Weights of a small autoregressive pixel model.
Data: trained on retinal OCT scans (Kermany 2017), 98430 training examples, 8.4 epochs.
Rows from block 3 of a small autoregressive pixel model, named by matrix and row number. Rows with one number belong to one neuron. Each number is 500 + 50 x the weight over its row's rms, rounded and kept within 0 to 999. All counts start at 0. Numbers have three digits each. After the name is the row's rms in percent of the matrix's.
After each neuron's rows are labels from the 100 images, of 14976, where the neuron reaches its highest value: "strongest on" is what is common among them. Only what is clearly more common there than usual is listed. The data: retinal OCT scans (Kermany 2017).
# fc1: MLP up (model.blocks.3.mlp.fc1.weight, 1280x320), inputs 240-319
# fc2: MLP down (model.blocks.3.mlp.fc2.weight, 320x1280, transposed), outputs 240-319

fc1.624 113:535511474554464590443490491522532508539505475543521573552585439498477529499564530454539479503571384426426462496439546525544503569486475522516620535576460438605455592528469459492479565459469503467537506451523558454469551567488536373569465418
fc2.624 123:482451461518531482488575555456421492459508506427476478525541457563386580634397484474480457622505487569591562510517562556541503425455497456446485453545554464502511559495503562466467548530515468516389552487420445531464542474440526503572493493
strongest on: finding: normal

fc1.480 050:509431490548485455457503537497554484554474528574483494524461505472426470315532515506491473508400503498508514460428523515589493479437479517436436489451443522557574458599462492512558478521569566505585592461590528495374537510428458479457471509
fc2.480 042:454433496441426528566514516498538357503574475541463589536566537538504454452518473482475487527442519515519510491502453540453558519545568516512533550511652478447530424474553552524605517483416482396506420478438565499570483486474523525366464557
strongest on: finding: normal

fc1.616 142:502496476504467554516439525647543491425413507492535511584530513487479538491444479549525473473431430445491612471557523511485521454594435514511443541506510512474626602452491493558484420500478481523505473484502445458528488553561476568448567549
fc2.616 147:524497447526493567469485501493427515415505518456478480475583482571587461570411398483491476452558461514545514509520546556592470523557579513440501505540399510567531476453512536512513517456465528556595536452508472509477539404503551437490530486
strongest on: finding: diabetic macular edema

fc1.754 120:533518471519492538474450485575533508440468540457474452548536557520495552537488494541436550607400408453456566479488569478433473458505464566516491582595536424433649600520458485562529459505413420587520508450456423516495476599444411464428510535
fc2.754 120:485417412570526477500522524477394481466480449433511477494492498507548459580407435496505526479553533540554491403560562567666453474542568509414520485478435503538504450451467543529500551432556503551488535447456446552454509415449570507472518487
strongest on: finding: diabetic macular edema

fc1.338 096:476489530520564548507460415457524463522476479491538531602548572542567551514425547481369403558456492550489532434443557523560468568517558524419411420587517447502618521506512499489583478476467512526488559463371423494560407580538435448567509573
fc2.338 084:502411454530559484418541539548513537534476439469575488412504422578506517523553497447489534480552500502483427535487426472518507465515440447516482428488468475668463453518451547519479546516548499486523560515536461499500570581470499400588456485
strongest on: finding: choroidal neovascularization

fc1.37 113:439383586552552472529497408562598467493413459528543486519465509496475508483520454520490456458410543469484509481536515510545429455530509488365459544491416590479551497591458547526652485521540617554477525512566563589520446482544500620448519415
fc2.37 115:492440554527533501470477595524562507472533499439547478496487499489447549508476498466442443618450566559499427535415387508434415571487507550590450428503542502459438526480576567489474477501483474525506466545411466442400429561522549576485511555
strongest on: finding: diabetic macular edema

fc1.458 122:573509480539593535445487476464523471476539515507490420535557522548489395472519554461477478507412511484484474496454488531538460426588537525556569534533581534537514429578455455509624472455429490475479561473535398536569482524595495518517568515
fc2.458 123:424466487627455535539509453511467503537422502490525479542506473444500437490462489478435480559438542480536515474455418576621487508586463484464473524454584518475450547495509511504625563455421507561515511520437455499491510490422523564545505559
strongest on: finding: diabetic macular edema

fc1.433 112:489460492481549475464423527545601508550500440639423592495532472523454448468457531599440557475481530467488514407506486497437454523551529587521609558523493553514459564574454502529527488453451571441492418451448457502541530550497479569514477575
fc2.433 115:535472516491577484432540541595496549510443542443521538415571454492510495577445512522564569468627506355478442498549547562525440436561508541503559480527441515553480509562528488414555556437446461478420565504443487481520542540526432470487518487
strongest on: finding: diabetic macular edema

fc1.83 026:527536446456522520555489358597504518487461451540610543395559511509481407582553454565501422446477454441554505435457455490514515559481601502405479442519434614494516441518495492548538445523455511495516441451449523442485517465486524446507513431
fc2.83 019:624560405557599550433556541429474293488483456486491504518505465534446531494524603507495554421536444543483515529473541546467643442491538465488424454526493488522552542458449514383499471518553411434500632477466485502445548499479488457488466491
strongest on: finding: diabetic macular edema

fc1.508 050:571488547456453401431451548436615518543473593496516555633477470413474503414461474517551491548524435507475509446537533510524505503454511651450499477422487414499463483430488438528440489453490538521481496431485425493436535513469522545522484519
fc2.508 042:627506478442508437480494504514452454508533547485529447574440486508592556485396512442530526561501559517514500523514526550485407486540501543445544517526642488505433488526587502460421472561525535513464438537546533502520582395553547624471563532
strongest on: finding: normal

fc1.599 126:522487506559508464496479411463473467508466525536546457544514513468555506530415547455540442491456521565536635512535479542487484498453502496434521497526564591549556522465517469444472521438377493470360577443474414433480498525463382506596530542
fc2.599 129:523577459571493526452523576494483512474510430430481482548536464593405514450441438523542464544525363465569470515484481563494541462590509503456523547450447497496466636584517514515442477509528379518546490398530557426573524464535455554589474517
strongest on: finding: diabetic macular edema

fc1.572 088:419533526465451449469413447508577495444629547493481494491430497506577479534488545457554490490453558522438622517476502443436541414512506484562382489474509512595455428507530547544454533444407600545579486529586466536474491485567513497429481482
fc2.572 074:492560443513477413513608401460510464532571488534520475474461515491544466420598505586507392531486490423560445481555497453568468499522419477477528508472505502523524404537519495538530499402436495445553502527474567501538525472529450496587513548
strongest on: finding: diabetic macular edema

fc1.64 091:439479507518529511532411451551481516543505458588445491468479472483469492523506433514455521478563522519318525524513503451434456411451436538560483580613533578451430480491562441479569529501482564495409573522567466499484530488467513519422447436
fc2.64 085:561434502456407519390548488482576473542578488586546484510453611500479474504553477548534539511550462508466382482521474414492507444510457523486567438425522535522467527546557554465501470454489593427488422527468515462476477463465447504503542482
strongest on: finding: diabetic macular edema

fc1.137 108:504460520470542482494463404538578529493441494482574547486453497479565501507538530431504462413482500500365585472552552474487585485466524549473416468533419508610474429500520492487511496505514488461559582501574541590470472563584450478451470482
fc2.137 103:434417470496374487550527435576491488457580412441457530491441486507537474516511504564470477468500560499501421487505523519471450581569487481533539442487580567477388416493521512521538564446499454404565475463617505497475504518574528539437512531
strongest on: finding: diabetic macular edema

fc1.443 110:503559525480478523586333501465493532451530559549533422498474482459540443460500508510468517449469516488421541523494465447440508485504471503521504568577458519510457499455467473507487428569383535529519611477580418538419498534538522456422525457
fc2.443 108:460563526446482530552493365497475552514509463550548558418572537470492505461503466587519475492449510441536581472534443471418476491541441567492537481493456446438526523591513540591416471504429492530510482418521475444488487587496457393537533480
strongest on: finding: diabetic macular edema

fc1.655 083:490508553528640607481491416491479493529460468528494470560392545583477497526406562467477530556405464496464565465503521502528482457529470554434460498585484558540581552621465431477627501448473593498462599470460442526545444516495507551558538521
fc2.655 075:537461478538512504455501622504510477485557512488455480546454480515462534475433518451490517442449515438552526580489491569387536473459486512563450448544473576534395562413418493511407554527547533526445551520545508589341526504426580615482502498
strongest on: finding: diabetic macular edema

fc1.609 113:475566508484480577616472436507470419541441411517505518577506517449498543394555503576506483495435389456487538519523552525446542599472466496530480617554542488497581421477557441520532449490466555547530445508462553424413436564530488389536481503
fc2.609 114:491492558495539545488584599418425499525466516488472407522509544511562471557616435490476447411423504522476507524525427465512429518532439446458525499470445472569485552459574465554505513545591557452479484490475529550571444376447503437507496515
strongest on: finding: diabetic macular edema

fc1.649 108:525520613502481514530377425469487564482488474515461497500488522493508434501493430501454410517402523509494506507531462515526457571514518597451508525453470497449498442481499489531546478579527589503551446446393469445481489621502527534459466519
fc2.649 109:557543462471546431562476454464493461451558532524605481556510547470496467406478567478492542474442457490521501574541472557450501594574576602494591473515439412477421524421529416555458464555484570538474468464530604489542470513506419550461553600
strongest on: finding: diabetic macular edema

fc1.427 058:561437456545567524512370542545575496489505462624436570479490500530471437483444532603449561499447534455444525432508537514472528559494494621483507582520481538614494582492472480550558464447397574492529422430405509444511510527465495489531521521
fc2.427 050:546495495562595449408529488553494536548471469480513568405501464511505469539427503494563563476615494365475471523514535523499434395567582498505583501484470533532496504555528509401555501455438467502457543515438485478485556507492474500472467520
strongest on: finding: diabetic macular edema

fc1.55 100:540502533564479469544463470489502494395468470501513465512534517528546500401550538517467516521450411451527498518544478510568468467482508611389542501464443450461670529507502493484529499480431522553559575465467480508537486531435528478552547521
fc2.55 095:559533572504503484540446554396535377572498540571501527515493564495442537393483483414446467520465440526531479615480476501411599532514565491555463478486491442426425520428489512471372459536535566543524524503440490520457399482431518576402504595
strongest on: finding: diabetic macular edema

fc1.46 106:533435546470460568411384554562514567540501542509483482413563500635500493538564465523463508480517349470482459499458559434516398474478477507491590506503436557484564467551413499542524459494454605512575565429572504476545494511501484439494506477
fc2.46 105:416507498533453496530470541495462455453409503460473544569468464455476535542427565379479498508493542559593510497495570551541600585541564534472392533470533471433445533540513518487503499499551435547492494468420539530480448526454537525478418538
strongest on: finding: diabetic macular edema

fc1.302 103:619527492500568527504399524474514517529543529478546493457520565454488440431570494599464579499527461493439481475543453482381492422420484542567497539496422528514506499425476457496464500543455488538538494448416497467507491536553551496451569459
fc2.302 105:479449494529445470457477509529518508480491431560450558498527513466496510413511436463445392525503495492566456395455550423578582462493561522470436429498598506519465431507444579495476462404574492454669487566514483479557450429470474506528448464
strongest on: finding: diabetic macular edema

fc1.673 126:526431469518518477487486463501577502496507491515567616466488579513486538481510397496556473573553493541424484363560506475484550495515583516486491457551539437559505479468531525526541513465433429435528481466411475530495478579461522451559492480
fc2.673 126:497493479556528469554543460483581452526461417468557514603416502428454470517521641500563611460524505501561446467489564564514472569609544613506494504426520432494493532495558395451460500497449463521453489417510526470548489536424464596444525559
strongest on: finding: normal

fc1.432 022:553504456540518531530377494489547410470488379527533516571498498437461560451558457567548519488482479516391492532420565497538500539525558463445458509418460486454588403563525511539595440521522519558582448504366525456430501538547460419511480528
fc2.432 017:412483574470530518506532508529468491459517563541486545513550611557542486611500491402462452573423558442488527475494442496415547429411477498545473476454574517446403461488584456532488501466439484498520398412476530498580421470500527467508543436
strongest on: finding: diabetic macular edema

fc1.358 099:561460502481412450496479485464539476538516480503551586505477540479555497453588358466595440504503474521497506365579551523501488590515544590449560504537508462478448492531436521495505413512530528550517416423540556486515498514502445457495487426
fc2.358 100:490463452557562598451511505586538412444476444493525493559503478513421529455400626525405419519497505590539461560399484468471565525482474485529475589544520514480407473477402506524523514566418518534556570514460403505437548547565512481470538521
strongest on: finding: normal

fc1.498 118:522524481416566494507427504593486416451387489481563437517502460541530462588502475478467454448482496572353621546527492514473484477485478494487457557468470671457534458532446509623491526521460525487418584503498481532462534510517462478455559513
fc2.498 119:548538448477436461429557469509513474502564557477540506468484564548506504501531539509581487503547522504499415450570506524444440446487442502624578497488491437500494510569550492400454514460479464493517425494404544438580534512535392475469459509
strongest on: finding: diabetic macular edema

fc1.33 104:553508617493509466476444459498523548507472425494475567556507457468459556487467488559531511517521427488491479459491461543558518548572539568494459454465479460494468449548505489500482468544517538543558470464436480387464561531447543507461471514
fc2.33 110:551530429476506492527446498536558478463544562437476428529455452490506570436336492482519495526441459496495529551535513533404450510507482517494493481602632526523462484523483449512465515556444495592421546554552566542535537436544536533496578588
strongest on: finding: normal

fc1.642 117:509492549460523554518462443445504511529480454503542510481413531628522529486406431457458360415405486515535493496491532508587452551551477542496529564537473487510486446502446523521550455533484529489547428455549494418399497548453576392493466458
fc2.642 112:521590480527516576553494569529511487540467496459525495485421485595466493454466539463558536475504408540523486495505561539465602525432572547568490487476432447589424429513487587440433508615493463475571527591510549478416509562557466430487490462
strongest on: finding: choroidal neovascularization; finding: diabetic macular edema

fc1.441 119:546539451477433540533459457598502471444574487585572496512488498413476413564453575531560574517591559567525527466378442502532510512495555497457443461583558594457576453528468380485440402457476456557524488451426484494546503478516489486546555412
fc2.441 125:458504475522595418549565504499462478521460589418397487506478377548563460613572509467421500483413514513489518505480453514513430529480524463475403527571504505510517559475516423478577503526515471465396478452451474545533559474461525498534460571
strongest on: finding: choroidal neovascularization

fc1.617 103:525502469590452561531487498497516395565503423476519582461458579451503493436489546583504584420491393555435480449448492555548506574597579488445545544487502487521516475560439496495483406523442555509431473472488529445398502494538470470554531438
fc2.617 106:528534465571561566460566454536425535517403465448596429458529481497556430537489509402555547473467439423521516508538501453563493421501520469419478489537505474593613549437466490478558473446440526505488492546426464571590555436501432420552469517
strongest on: finding: diabetic macular edema

fc1.248 128:482515467360425448591426498554613391463591464525491519589515451481445463501448443601470520475477528555414607503508428557425513485533469495526512477533485555499513489508513437551469533518448574540524506502464564490465558559585550533515567501
fc2.248 135:538449576416413544410471556479531499508560575599413454499470538559522432462568422491500507457522473439508438569506485379439513431511436455496499516535524542562543534483504459418460463497433608472555528571510513511491469451466476512503478565
strongest on: finding: diabetic macular edema

fc1.412 115:533594585486460434582475501529487467461578583463483436478473486493561487492549491478468504551460537426529555520501551463440518463455448460565513522529490627436510481541488519524437433531404537457527526503476505488489475554548511537396558523
fc2.412 116:494493471462465461580496512467480419438493425474511554432488524453476556483567532529498496430509546542458505505514516549366579532512500610550640563447498466420462375534572516524370550495431447524528475408470460466515447569522447544519591471
strongest on: finding: diabetic macular edema

fc1.90 127:512453471478510517543431476509594428417622459543492482513525466511509515479421508570458545511489436462406606511398452530481470537581468507560470394491440463513461597481544506555470480477469596520608386517485539380498555492596521439450569492
fc2.90 126:517499559399447482450542489489562467498515434515473479529461537563518484478579460458481500474506512583577439509524472485523526475544518453450528420486489481555563429489585516395528496463464539446513472591453495511492506436526494463445475591
strongest on: finding: normal

fc1.497 019:626503575556525489495446549476589469500586556523538452526507488404517479355506490493573532499494523399524495509497493498460492499456511545581590553463585451522485535444519455504418525548415547536527528445487533446500477506579429553461491458
fc2.497 013:555557512434410493456508568530531500538465489541522515550463475468465569454537484508530444514452478487499551551513483546488544473527443553421464473444545545515412491442309513581511532500536446535473471483548465485446509553451488573487458493
strongest on: finding: diabetic macular edema

fc1.727 039:550615483521519471517439419674554468551471504522555457476497586422552426552435580493533559560532578539512626440428456554531483481530564558457490479486414580515481453514585490449584469493438435556475500419433413462553424555496485585529536434
fc2.727 031:525467427529503407435494412469426459436475572441434530505537463526490418613488472395411469528495509513488521568458473576546423544536537534451553540542536517402553571475536459448558497477459523483455514502427485476525512444513489461519529527
strongest on: finding: diabetic macular edema

fc1.229 124:508419450582509442492512415502552468518486469580464397475399496455430483458536481420506408444427498502559449469519515450554540445439465468479451493447489541514568463595487571490600482475540536489597526527567495497477532467569467445434473541
fc2.229 123:521403525479442508489528540491565461524569451522521511487466553543498519492558564485536448547407497474556445480462469508441496514500422520557551485472555482494519450450591492517567494421445506415472404494438513409560460531527516536468485507
strongest on: finding: diabetic macular edema

fc1.347 116:507529484424465488480487454495551378411487477449564500592473564458523528499465532555545579495523477528423517485535539481497490476468530584441509452437464509459550513449463502580556520584409520542460441486505473480508466550571451505438591516
fc2.347 122:556542449519541501454458434448427447584538520557453483506441496505449510412441462462417542475460462550478596498568461496523497434423521478481397503534411439503567617444414487450483477484598488543459541478515499610443527429495488553450490559
strongest on: finding: diabetic macular edema

fc1.499 134:502530508408470545483466448634465474489486529532522543504491522621431432568461523544539509582564413496535554498553485533438492478513540510559368474493490515530504463506515447540500540578556480450476577481510515490556479553394426532556536528
fc2.499 140:467526574455449402577453437541521433521478542526493460411471598484547479500546578525360512550558482502440507396515496464463474550471532500551495585545518474474510501515541459457561510452462475428505501480505486562639431514509506524478499428
strongest on: finding: diabetic macular edema

fc1.712 069:477407631439515473463484501442588475513550490558485496559513504506476400581556501477485452489466416510437513459546426520499496518506613672467513459491506516487554531501521493495508531495459619423429522457484453559464466555492471556510483537
fc2.712 058:553465501539579529539522487597543502492460542504598451526466429470499605488459630515572563449541505527542502523492530568541420522518441559445526469535515489557555549477526540518506494466569492533434522532507554508510538496576457459483547518
strongest on: finding: diabetic macular edema

fc1.757 125:504544486534511600505475446501488545574435439482530595395494491472484496404557457565499522399479372426497510469494521493468495543587491475483606483566486524559472451510448543507506468442468533495501452455490537441483536514571491472460478419
fc2.757 131:501492465559596523475557515482436487521433471469555451427542451528470409446508613498636534424560483476446483497490465498483493440548544443551436446510463518575488567432485525410486505474526497482548564596443431510543528454517511561513479454
strongest on: finding: diabetic macular edema

fc1.320 132:506525501577458403498448546524570480540511484668489475520518478568513529445524559546504474523535421479577523523489511528476486451398466457538559475491461454559524574566471490555454539540458506504470612460547543433441509512428570441590538434
fc2.320 128:482497515541467542540464497439433501471477504441496549493517531548356613512427494455449468664442515555543517480504550508571539479494601523442461482520561438418516493477462555454463509533494443523476500504454511574464459462438497526535415549
strongest on: finding: normal

fc1.254 025:420535586460490438532385537621574464581509529516560510568491528490468527524478535520467538546508487588351519488520497500450479457505494628493493558543483557502555443498510464582431526460384506552484540458467458555513435572481453478534514393
fc2.254 021:561449506482449527415516571501480554517539516518477510424507502528582485527552460499486494478523447442496450481551526489402486487505430462554511548535553528515393531410496472511469506445494450462499477548509515470561528514489441480563534432
strongest on: finding: diabetic macular edema

fc1.492 102:521493456557551496483502516425558430535468502574509442500481520543383511405550539479435382485399479550534462431426543480585543469430426472504513494436495561482556536568442556544549487488550532447596517436510516503515529471494439434505475514
fc2.492 101:380479491396413599602539575532563423518558466523476574510492523552499489516518494547570506544445522504473518513519433566419520549542510539600484561474526550446512410489569488547538585468475513440523351485497495474535429534464519572432490507
strongest on: finding: normal

fc1.397 131:507491426458410603549494572469557446457533514491540496555538455465570449540493456547596517424534536538441560513536511594517563509529546531479413451426477542509471573414477532522523489546529494539478561485470502460446501537564557485429505483
fc2.397 137:485439492571567380454524384433499522592481432564544495482406581419488549571580600514469456459483463411603416490514551438525378513503509456486619514483429415500599484470546417448469474414440536469486430508431475487574463535428464476485483534
strongest on: finding: normal

fc1.180 082:460493561507456382504391437494563492414487538582522437582390515473551459411526589468526482484418511572441568502533490530486483426488492504548474483479509489540607436596500533644531550452467583511474571477453427488485457496492475435527588534
fc2.180 069:547544437577553451381585459476481516552403566450443428562431443478463507565529504519422424478516527509525487512563515490567477406455499520425515630508441499500440499477432414529500488516592435482506505545414475509504543433477502569574432555
strongest on: finding: diabetic macular edema

fc1.523 113:457533549429478507453405527559468485484474502506477559516542474518388468553550478514511523510486463520474581508526474538412468449512550531505597562554471545529474463503455375599532527510477562457445524493519490580492517621434503539512475526
fc2.523 121:510526560437516571543514547532457481450428603479526493445549546615575450519591513517526540409518449418490509499571509548429519474463445480516464553506430532543508502578548537499525543503475472529460534463530588510522482523525376524512558521
strongest on: finding: diabetic macular edema

fc1.345 091:446344498462460455569469414553514488474503474492542543502542572519464527565459426569501484547475498583409484487547454546542480560520451596464499498430446506443466541493484461595513463587503531533576536456548501454420456532462486442471530485
fc2.345 086:514417452516493513524495455474508450550470406500549542528500517612530499487533489454508487490548560471529480516495529501541438540530373442542494428442588508575436553498550492434524490506536499450514526595539533454602502484547452490520566565
strongest on: finding: choroidal neovascularization

fc1.759 111:512526501571604437533492458528466429499483457465465435508527552430406484463538543485516486438553540518536548473496553559553497523426483587546572538621442444570528547486528372501516503469518501480488504385581479556459466580506469468522492488
fc2.759 105:504461438605583499492527528401498483528597415542558482435434568462402509480530546512477419548526451481458460436498518461525443462459528481559565487509526395527510537403487575486431475438426517414527457453498549479553501486486413433587490516
strongest on: finding: normal

fc1.7 124:552601485497494567571533522514504503487550620592575517490474464467473485489554498465455523503481379453501517467404519526463607527489562492562546449526477512488469507534541522576513435456493442493578454414399556517571534559419434501508496498
fc2.7 131:474584472504514487534489573525418501422391504411446407490541469571528453567439444454507490507470568463544556499594637596480577495479513463470517537566508540532444490519492438557479582525456408524430575504523448591461518465541511497562520479
strongest on: finding: normal

fc1.762 122:493467504435518450515421435509473522476510479430554495508479415414557511535542510493489522462437503470468518554535432510494431533429480515475503609531434500513564436531510360644529478604456561513501471545462490464468565610500597485502594469
fc2.762 124:487500550421458572510430506454518461528484443524487561411476538483397422440579437572505514468500379503461514528444445458426475511528506500515498484593512498583547474521504487476352448480575552539517451533576496447572427488509554566540524519
strongest on: finding: diabetic macular edema

fc1.170 116:560501503535473462578499461531576468585540468463513493484539499504568563385506546592431502546487467562468533544458482489455508437417484471528613523539452527467595451554519486530488460489449479635581516551446469447540489569591526515559574464
fc2.170 120:495528486528403528601509490482484463429467544529493551447562556494526509516505424425502507579447491501547532529524553485506596450415551501396552490525500547496557503453557560503417481456453479503531463524453491599548433508486522478600530437
strongest on: finding: diabetic macular edema

fc1.45 115:528456603453522541432502540500484537504519620428427542482510473564530474513454463477460449441444497596459496527489455474518475541516466523464582630565508462517570525463440386483552415574449606518450493503614466430412433636516513459509483452
fc2.45 118:417496469553503436567519542529432499411488553444540525549514481483553517545438556513493587566491574480490540589514486551533431504422539437568537543458473530464461500436482515555469524524507475527514499665426488474533472590505512521528485577
strongest on: finding: choroidal neovascularization

fc1.510 104:459472576444487495549456457563540496423497525534517620534483516633431453533493516425526448518447407493492592478511539483515500483469532499532433492546558515442593531583541447561482517475434484489560467467419455576587460493494442503521499484
fc2.510 098:496467571597490451513496476517517492523502483493537457518467522462502511520500505491414542469542547450450460455465584458595458581465502471483503541491519490391500489541550487493550457447550511467513455517498470457506451401498464440504442364
strongest on: finding: diabetic macular edema

fc1.52 029:479529574487502538489312532522467624498483574545489494538562507509533523488486441463454454524415553504514524506499468515546475507497441573555479501455527509482443516513530474561415479517452593521502496458400473458480494620489457485487538541
fc2.52 022:593560360540517538421541474536477460470523463525575459534524494437467501420405601521497522432530368513468511572533555494479505500576534496470515428561498398470496476464460482546534493519505496467569542549555542523485536568498421429456530543
strongest on: finding: diabetic macular edema

fc1.648 109:465464494457506526542467526475543475468491473537460443610473420496528464530532573515500518460442569453485524568407467486425457530513469499458542494538455564628456497527516421570493510631554603436442565543544503515396552513560602557442533464
fc2.648 107:572519576407435532577417447523525422522516525550558465530485502552523459415555520571503533517455462568509510545498437536449459580528460591561470458487522465488463562564497492570454479513662579503506401506497517504456461529510476547514559602
strongest on: finding: diabetic macular edema

fc1.380 117:584584507500574556481475460551602563493502604507522472502578465484541403513475470467546457523470505527514510453464461504553480573514512474472477568537530527489461544515425539522512454539442443588587456456465459515479542604523439542391478490
fc2.380 117:520512464492444459527560608509518484519561461435580478473468448504537528553460510553564513558446486546468483477509468607447489502437494587511514401613493505505463507480476560522400518527425426562471461493482497517511588531456427508540478503
strongest on: finding: choroidal neovascularization

fc1.124 112:498548527561444542535497452521501518570485469434480598455501558453562497446461441612515573409482359476489498432441543537483512573613582499470504525472481511496459459488486543504557444505487512575498443466485526402426493545570470456541503414
fc2.124 119:511530493560584533461615480510444494538421467437586410470518451496462410448475528456540468476450481509468490518519493468525488440528504462467473467517459507518530531475474542441491505474498511478520539614428443571538532442485515494536486489
strongest on: finding: diabetic macular edema

fc1.516 106:442416580512508487535399505492506508488531518529548550498534452537496418501531461512495511479478549471483483514551581494472545486465531572537440491478504571481477433553582568531543578554516580577554509490547486560493416442518454604548450438
fc2.516 115:524534521490560510490495463470483565570545485595475544444500558485458448425501457572504511398505408453493458468502455415491488536566580525495433587517442490572533572482390480510458399505512569518492441538582519432506462418506560430397542502
strongest on: finding: diabetic macular edema

fc1.23 110:512526465487611527419483489417509425634518464590526463464438501540481513495479578462568467404464441485530537465452580431512496427540444470541488514567467577580523507518504479451467522443455614488548561535544450483491485506563527514555522490
fc2.23 108:484477503489447575533492517506529458347457465425463388504495530528471531477475495509485460475433586527495485549508544561505528485457425498596438412458563419476419483445574524466472541481484472485509604576506566514438463483594530500412561553
strongest on: finding: diabetic macular edema