config.yaml
dataset: "retinal OCT scans (Kermany 2017)"
horizontal_flip: true
vocab_size: 17
layers: 8
norm_position: "pre"
activation: "squared_relu"
head_dim: 32
fused_qkv: true
bias: "all"
inner_norm: false
residual_init: "none"
ema_decay: 0.995
weight_decay: 0.4
Rows from block 2 of a small autoregressive pixel model, named by matrix and row number. Rows with one number belong to one neuron. Each number is 128 + 24 x the weight over its row's rms, rounded and kept within 0 to 255. All counts start at 0. Numbers have three digits each.
Before each neuron's rows are labels from the 100 images, of 14976, where the neuron reaches its highest value: "strongest on" is what is common among them. Only what is clearly more common there than usual is listed. The data: retinal OCT scans (Kermany 2017).
# fc1: MLP up (model.blocks.2.mlp.fc1.weight, 1280x320), inputs 64-127
# fc2: MLP down (model.blocks.2.mlp.fc2.weight, 320x1280, transposed), outputs 64-127

strongest on: finding: choroidal neovascularization
fc1.653:145146096114139110102142125116114123105139147100129100142157134120159107084116139146108142164162145120148160128185125119102129146138133151103134123123151114134133133160147078152104152126090130
fc2.653:159150154091111080139117153082128116120074145142098100136128159134146102143159151128138090115152099100122154117158134157098139108141177127128142172128122097098112107120167139050124096165117117

strongest on: finding: diabetic macular edema
fc1.275:142130187160105129138149132120142122156112088112106134133089128104134134142118081137133094150137076145148056085091126144142124146158105070124151136201124125142083156156147151108113065085128103
fc2.275:146146146127105104099094112115109115138109169120131113139149108120089136161147137145118173120099151130147131107150103115127112123149087108161137112118160106142083169123136136080122092142151127

strongest on: finding: normal
fc1.705:131154146099127145156145136119142129146126164102140095131129119104113168098112123172119148140103104110143141123159115155163153083109095155105129131122098109161136089137168127128148099117146122
fc2.705:163126090130134149114146139096131122132152117135095114101121131108129127072105127144117151103156132101142077141090099110131092119126135076113122111128138142101151170178121138159115166156177165

strongest on: finding: normal
fc1.361:136131104134132126114154147136111151129076154128114096170117128176110130130119148129085160135122135100126137167165141155166127128183121133138139103138163087152134136148134133140114131116130145
fc2.361:110141097154154138118169113103135120104161111092138103101143123125091130085155091117157154125141073139141087153127108131123124148141150110073097118138176141107130143140107157131130141107107116

strongest on: finding: diabetic macular edema
fc1.650:115126121078155127153078134157114156106147142118086133149135156126086127119110145136116168132124160104168134094178078131160140147087114148139107118130136139088101162146124104115123090112098133
fc2.650:104176133156096134098149121143161130119128109153142086144111116125141125147115144094157122176124092160152121129147161102136159170169109077157127175141138153094101157137102159127142158111123104

strongest on: finding: choroidal neovascularization
fc1.218:159112157136137088089097120142143117127152130112113191117127102135121116114120139129142115108137105121160090109145121134158098095131138140141162187158136127147119087156142083138111122149129120
fc2.218:139128133105109131134151098104144126137121097138126097126126164165123096124108115182130152183156119082099099116129163122072146094151196170108154149145161097166082155152151198116107098122133118

strongest on: finding: diabetic macular edema
fc1.266:135091179105132126134097143164142147095089103094103144155151092162145149070108149096095107127118126107130104126115151139147133143044127151143119160158100104149118103155135120124073083090109087
fc2.266:118117124155096147087135111121083107154111104120146145146083117101131146163103142104150151132135115142104088123105122142117149138158115123141169146159107162157113118134092119189109135095150083

strongest on: finding: normal
fc1.74:130147116137129123080102088075149132171137155114175147157140157119097138119122125141160151154133146156114096092104123091140128099164139095124194112133142139102110166121110094120120151077123123
fc2.74:141145103132091092114112124136140138154110100154128135135124151134155129143080164119115124113145148132123150156112127152121127127115107143147127158128123133138108102122101135179143092138139137

strongest on: finding: diabetic macular edema
fc1.175:165099179138120124138159117112114093172099147112169150127120112142132114136132126111153115143139109128110115174138136116128129115137135108136158117147085120136155119181117096151125135108128108
fc2.175:105131114131143143111123147109118120142146100136130150144143165078091155158145091107110131162155105139127119108113105099158116107155091144102175118089130104106097142151159108147133120104130087

strongest on: finding: choroidal neovascularization
fc1.667:151137171117117118138128152071084107175099101147098118121140157154170130133129104147145131126137140112125117124143124112161128082125146135135112088104109118145163131107122146175108138096097140
fc2.667:089153144131135097152149137100158135129101142151131144094140148123136151115085155153174106126143122133151106161102079201125101109133111154096125129105143117110094089144152125119100145142106120

strongest on: finding: choroidal neovascularization
fc1.445:128117141091147140105142099140075107134123133118132159126161135096147156161143114172140120111154091151153082121109135103185133087145090119112116121136138123138149130114105135161152107127112084
fc2.445:144121120140137096127093111146118149134175121130095187145115125092152061131077130140133100102120153092098106126141117139135095128151114082119131092153126125112161133148120115173096133120155146

strongest on: finding: diabetic macular edema
fc1.410:142146095118145150105077149132133124155146169121157159167115115148091156128147164137136130106109121156107079107132112076175117087112144155110142165131127075114093169091127129136110143093081088
fc2.410:116142114097095113140134138140143146160162142112114135121128146120107110115129150150139090047133107108120082140121096107180134135091147084149144180133120124114143142112120150168137135150161169

strongest on: finding: diabetic macular edema
fc1.749:134074142126122149122075147115105067098106121118119129142150135109103137142129157106110178115104095159137134087114101153103118141096127123147156125146102145087147116148128122113112136151157163
fc2.749:144128068130132079105148124151151167120154159115107111128120132164111139135155125157133123118166142155125114136116094153124121113103154138119098126147133127148100150119126132137139141161151093

strongest on: finding: normal
fc1.2:137117154127163148108142162103117167124147139131197165157087133182098192157104120156139095113126145126137084127096061113109113140142100089095116087128131115148150124109138118170153095158120090
fc2.2:139132132085131149119115120173093150135104112153137119155161162102165152169127148119145099095125147136128061126102117110092130111138112121172128134113159156119112138101120154145094099138120161

strongest on: finding: diabetic macular edema
fc1.405:175126119090092119088131143132091119143141159112149116125117113150115131118134138158105127127194124106130146128109139153109117127146149130171080114147119085120123138158126143156120138128140115
fc2.405:123145149138097134109103154107124159137139169145129112163137155105145127139113108158136088150124108093110116114126133154083138097144072096124107104145132130129078147125116110198143125172133172

strongest on: finding: diabetic macular edema
fc1.594:122111136090119082104110093142123114168140123122128105109138125129144113142103179150112147134126172161148160144141147146172116095108123136150135109117120109149137119160133139094125153130140099
fc2.594:137135121105096140120157174130147120144134075122122159132133134123089109140145130100149082154141127178118123129100134137124123120124124109106107104154134118073134132128128128134135150137159093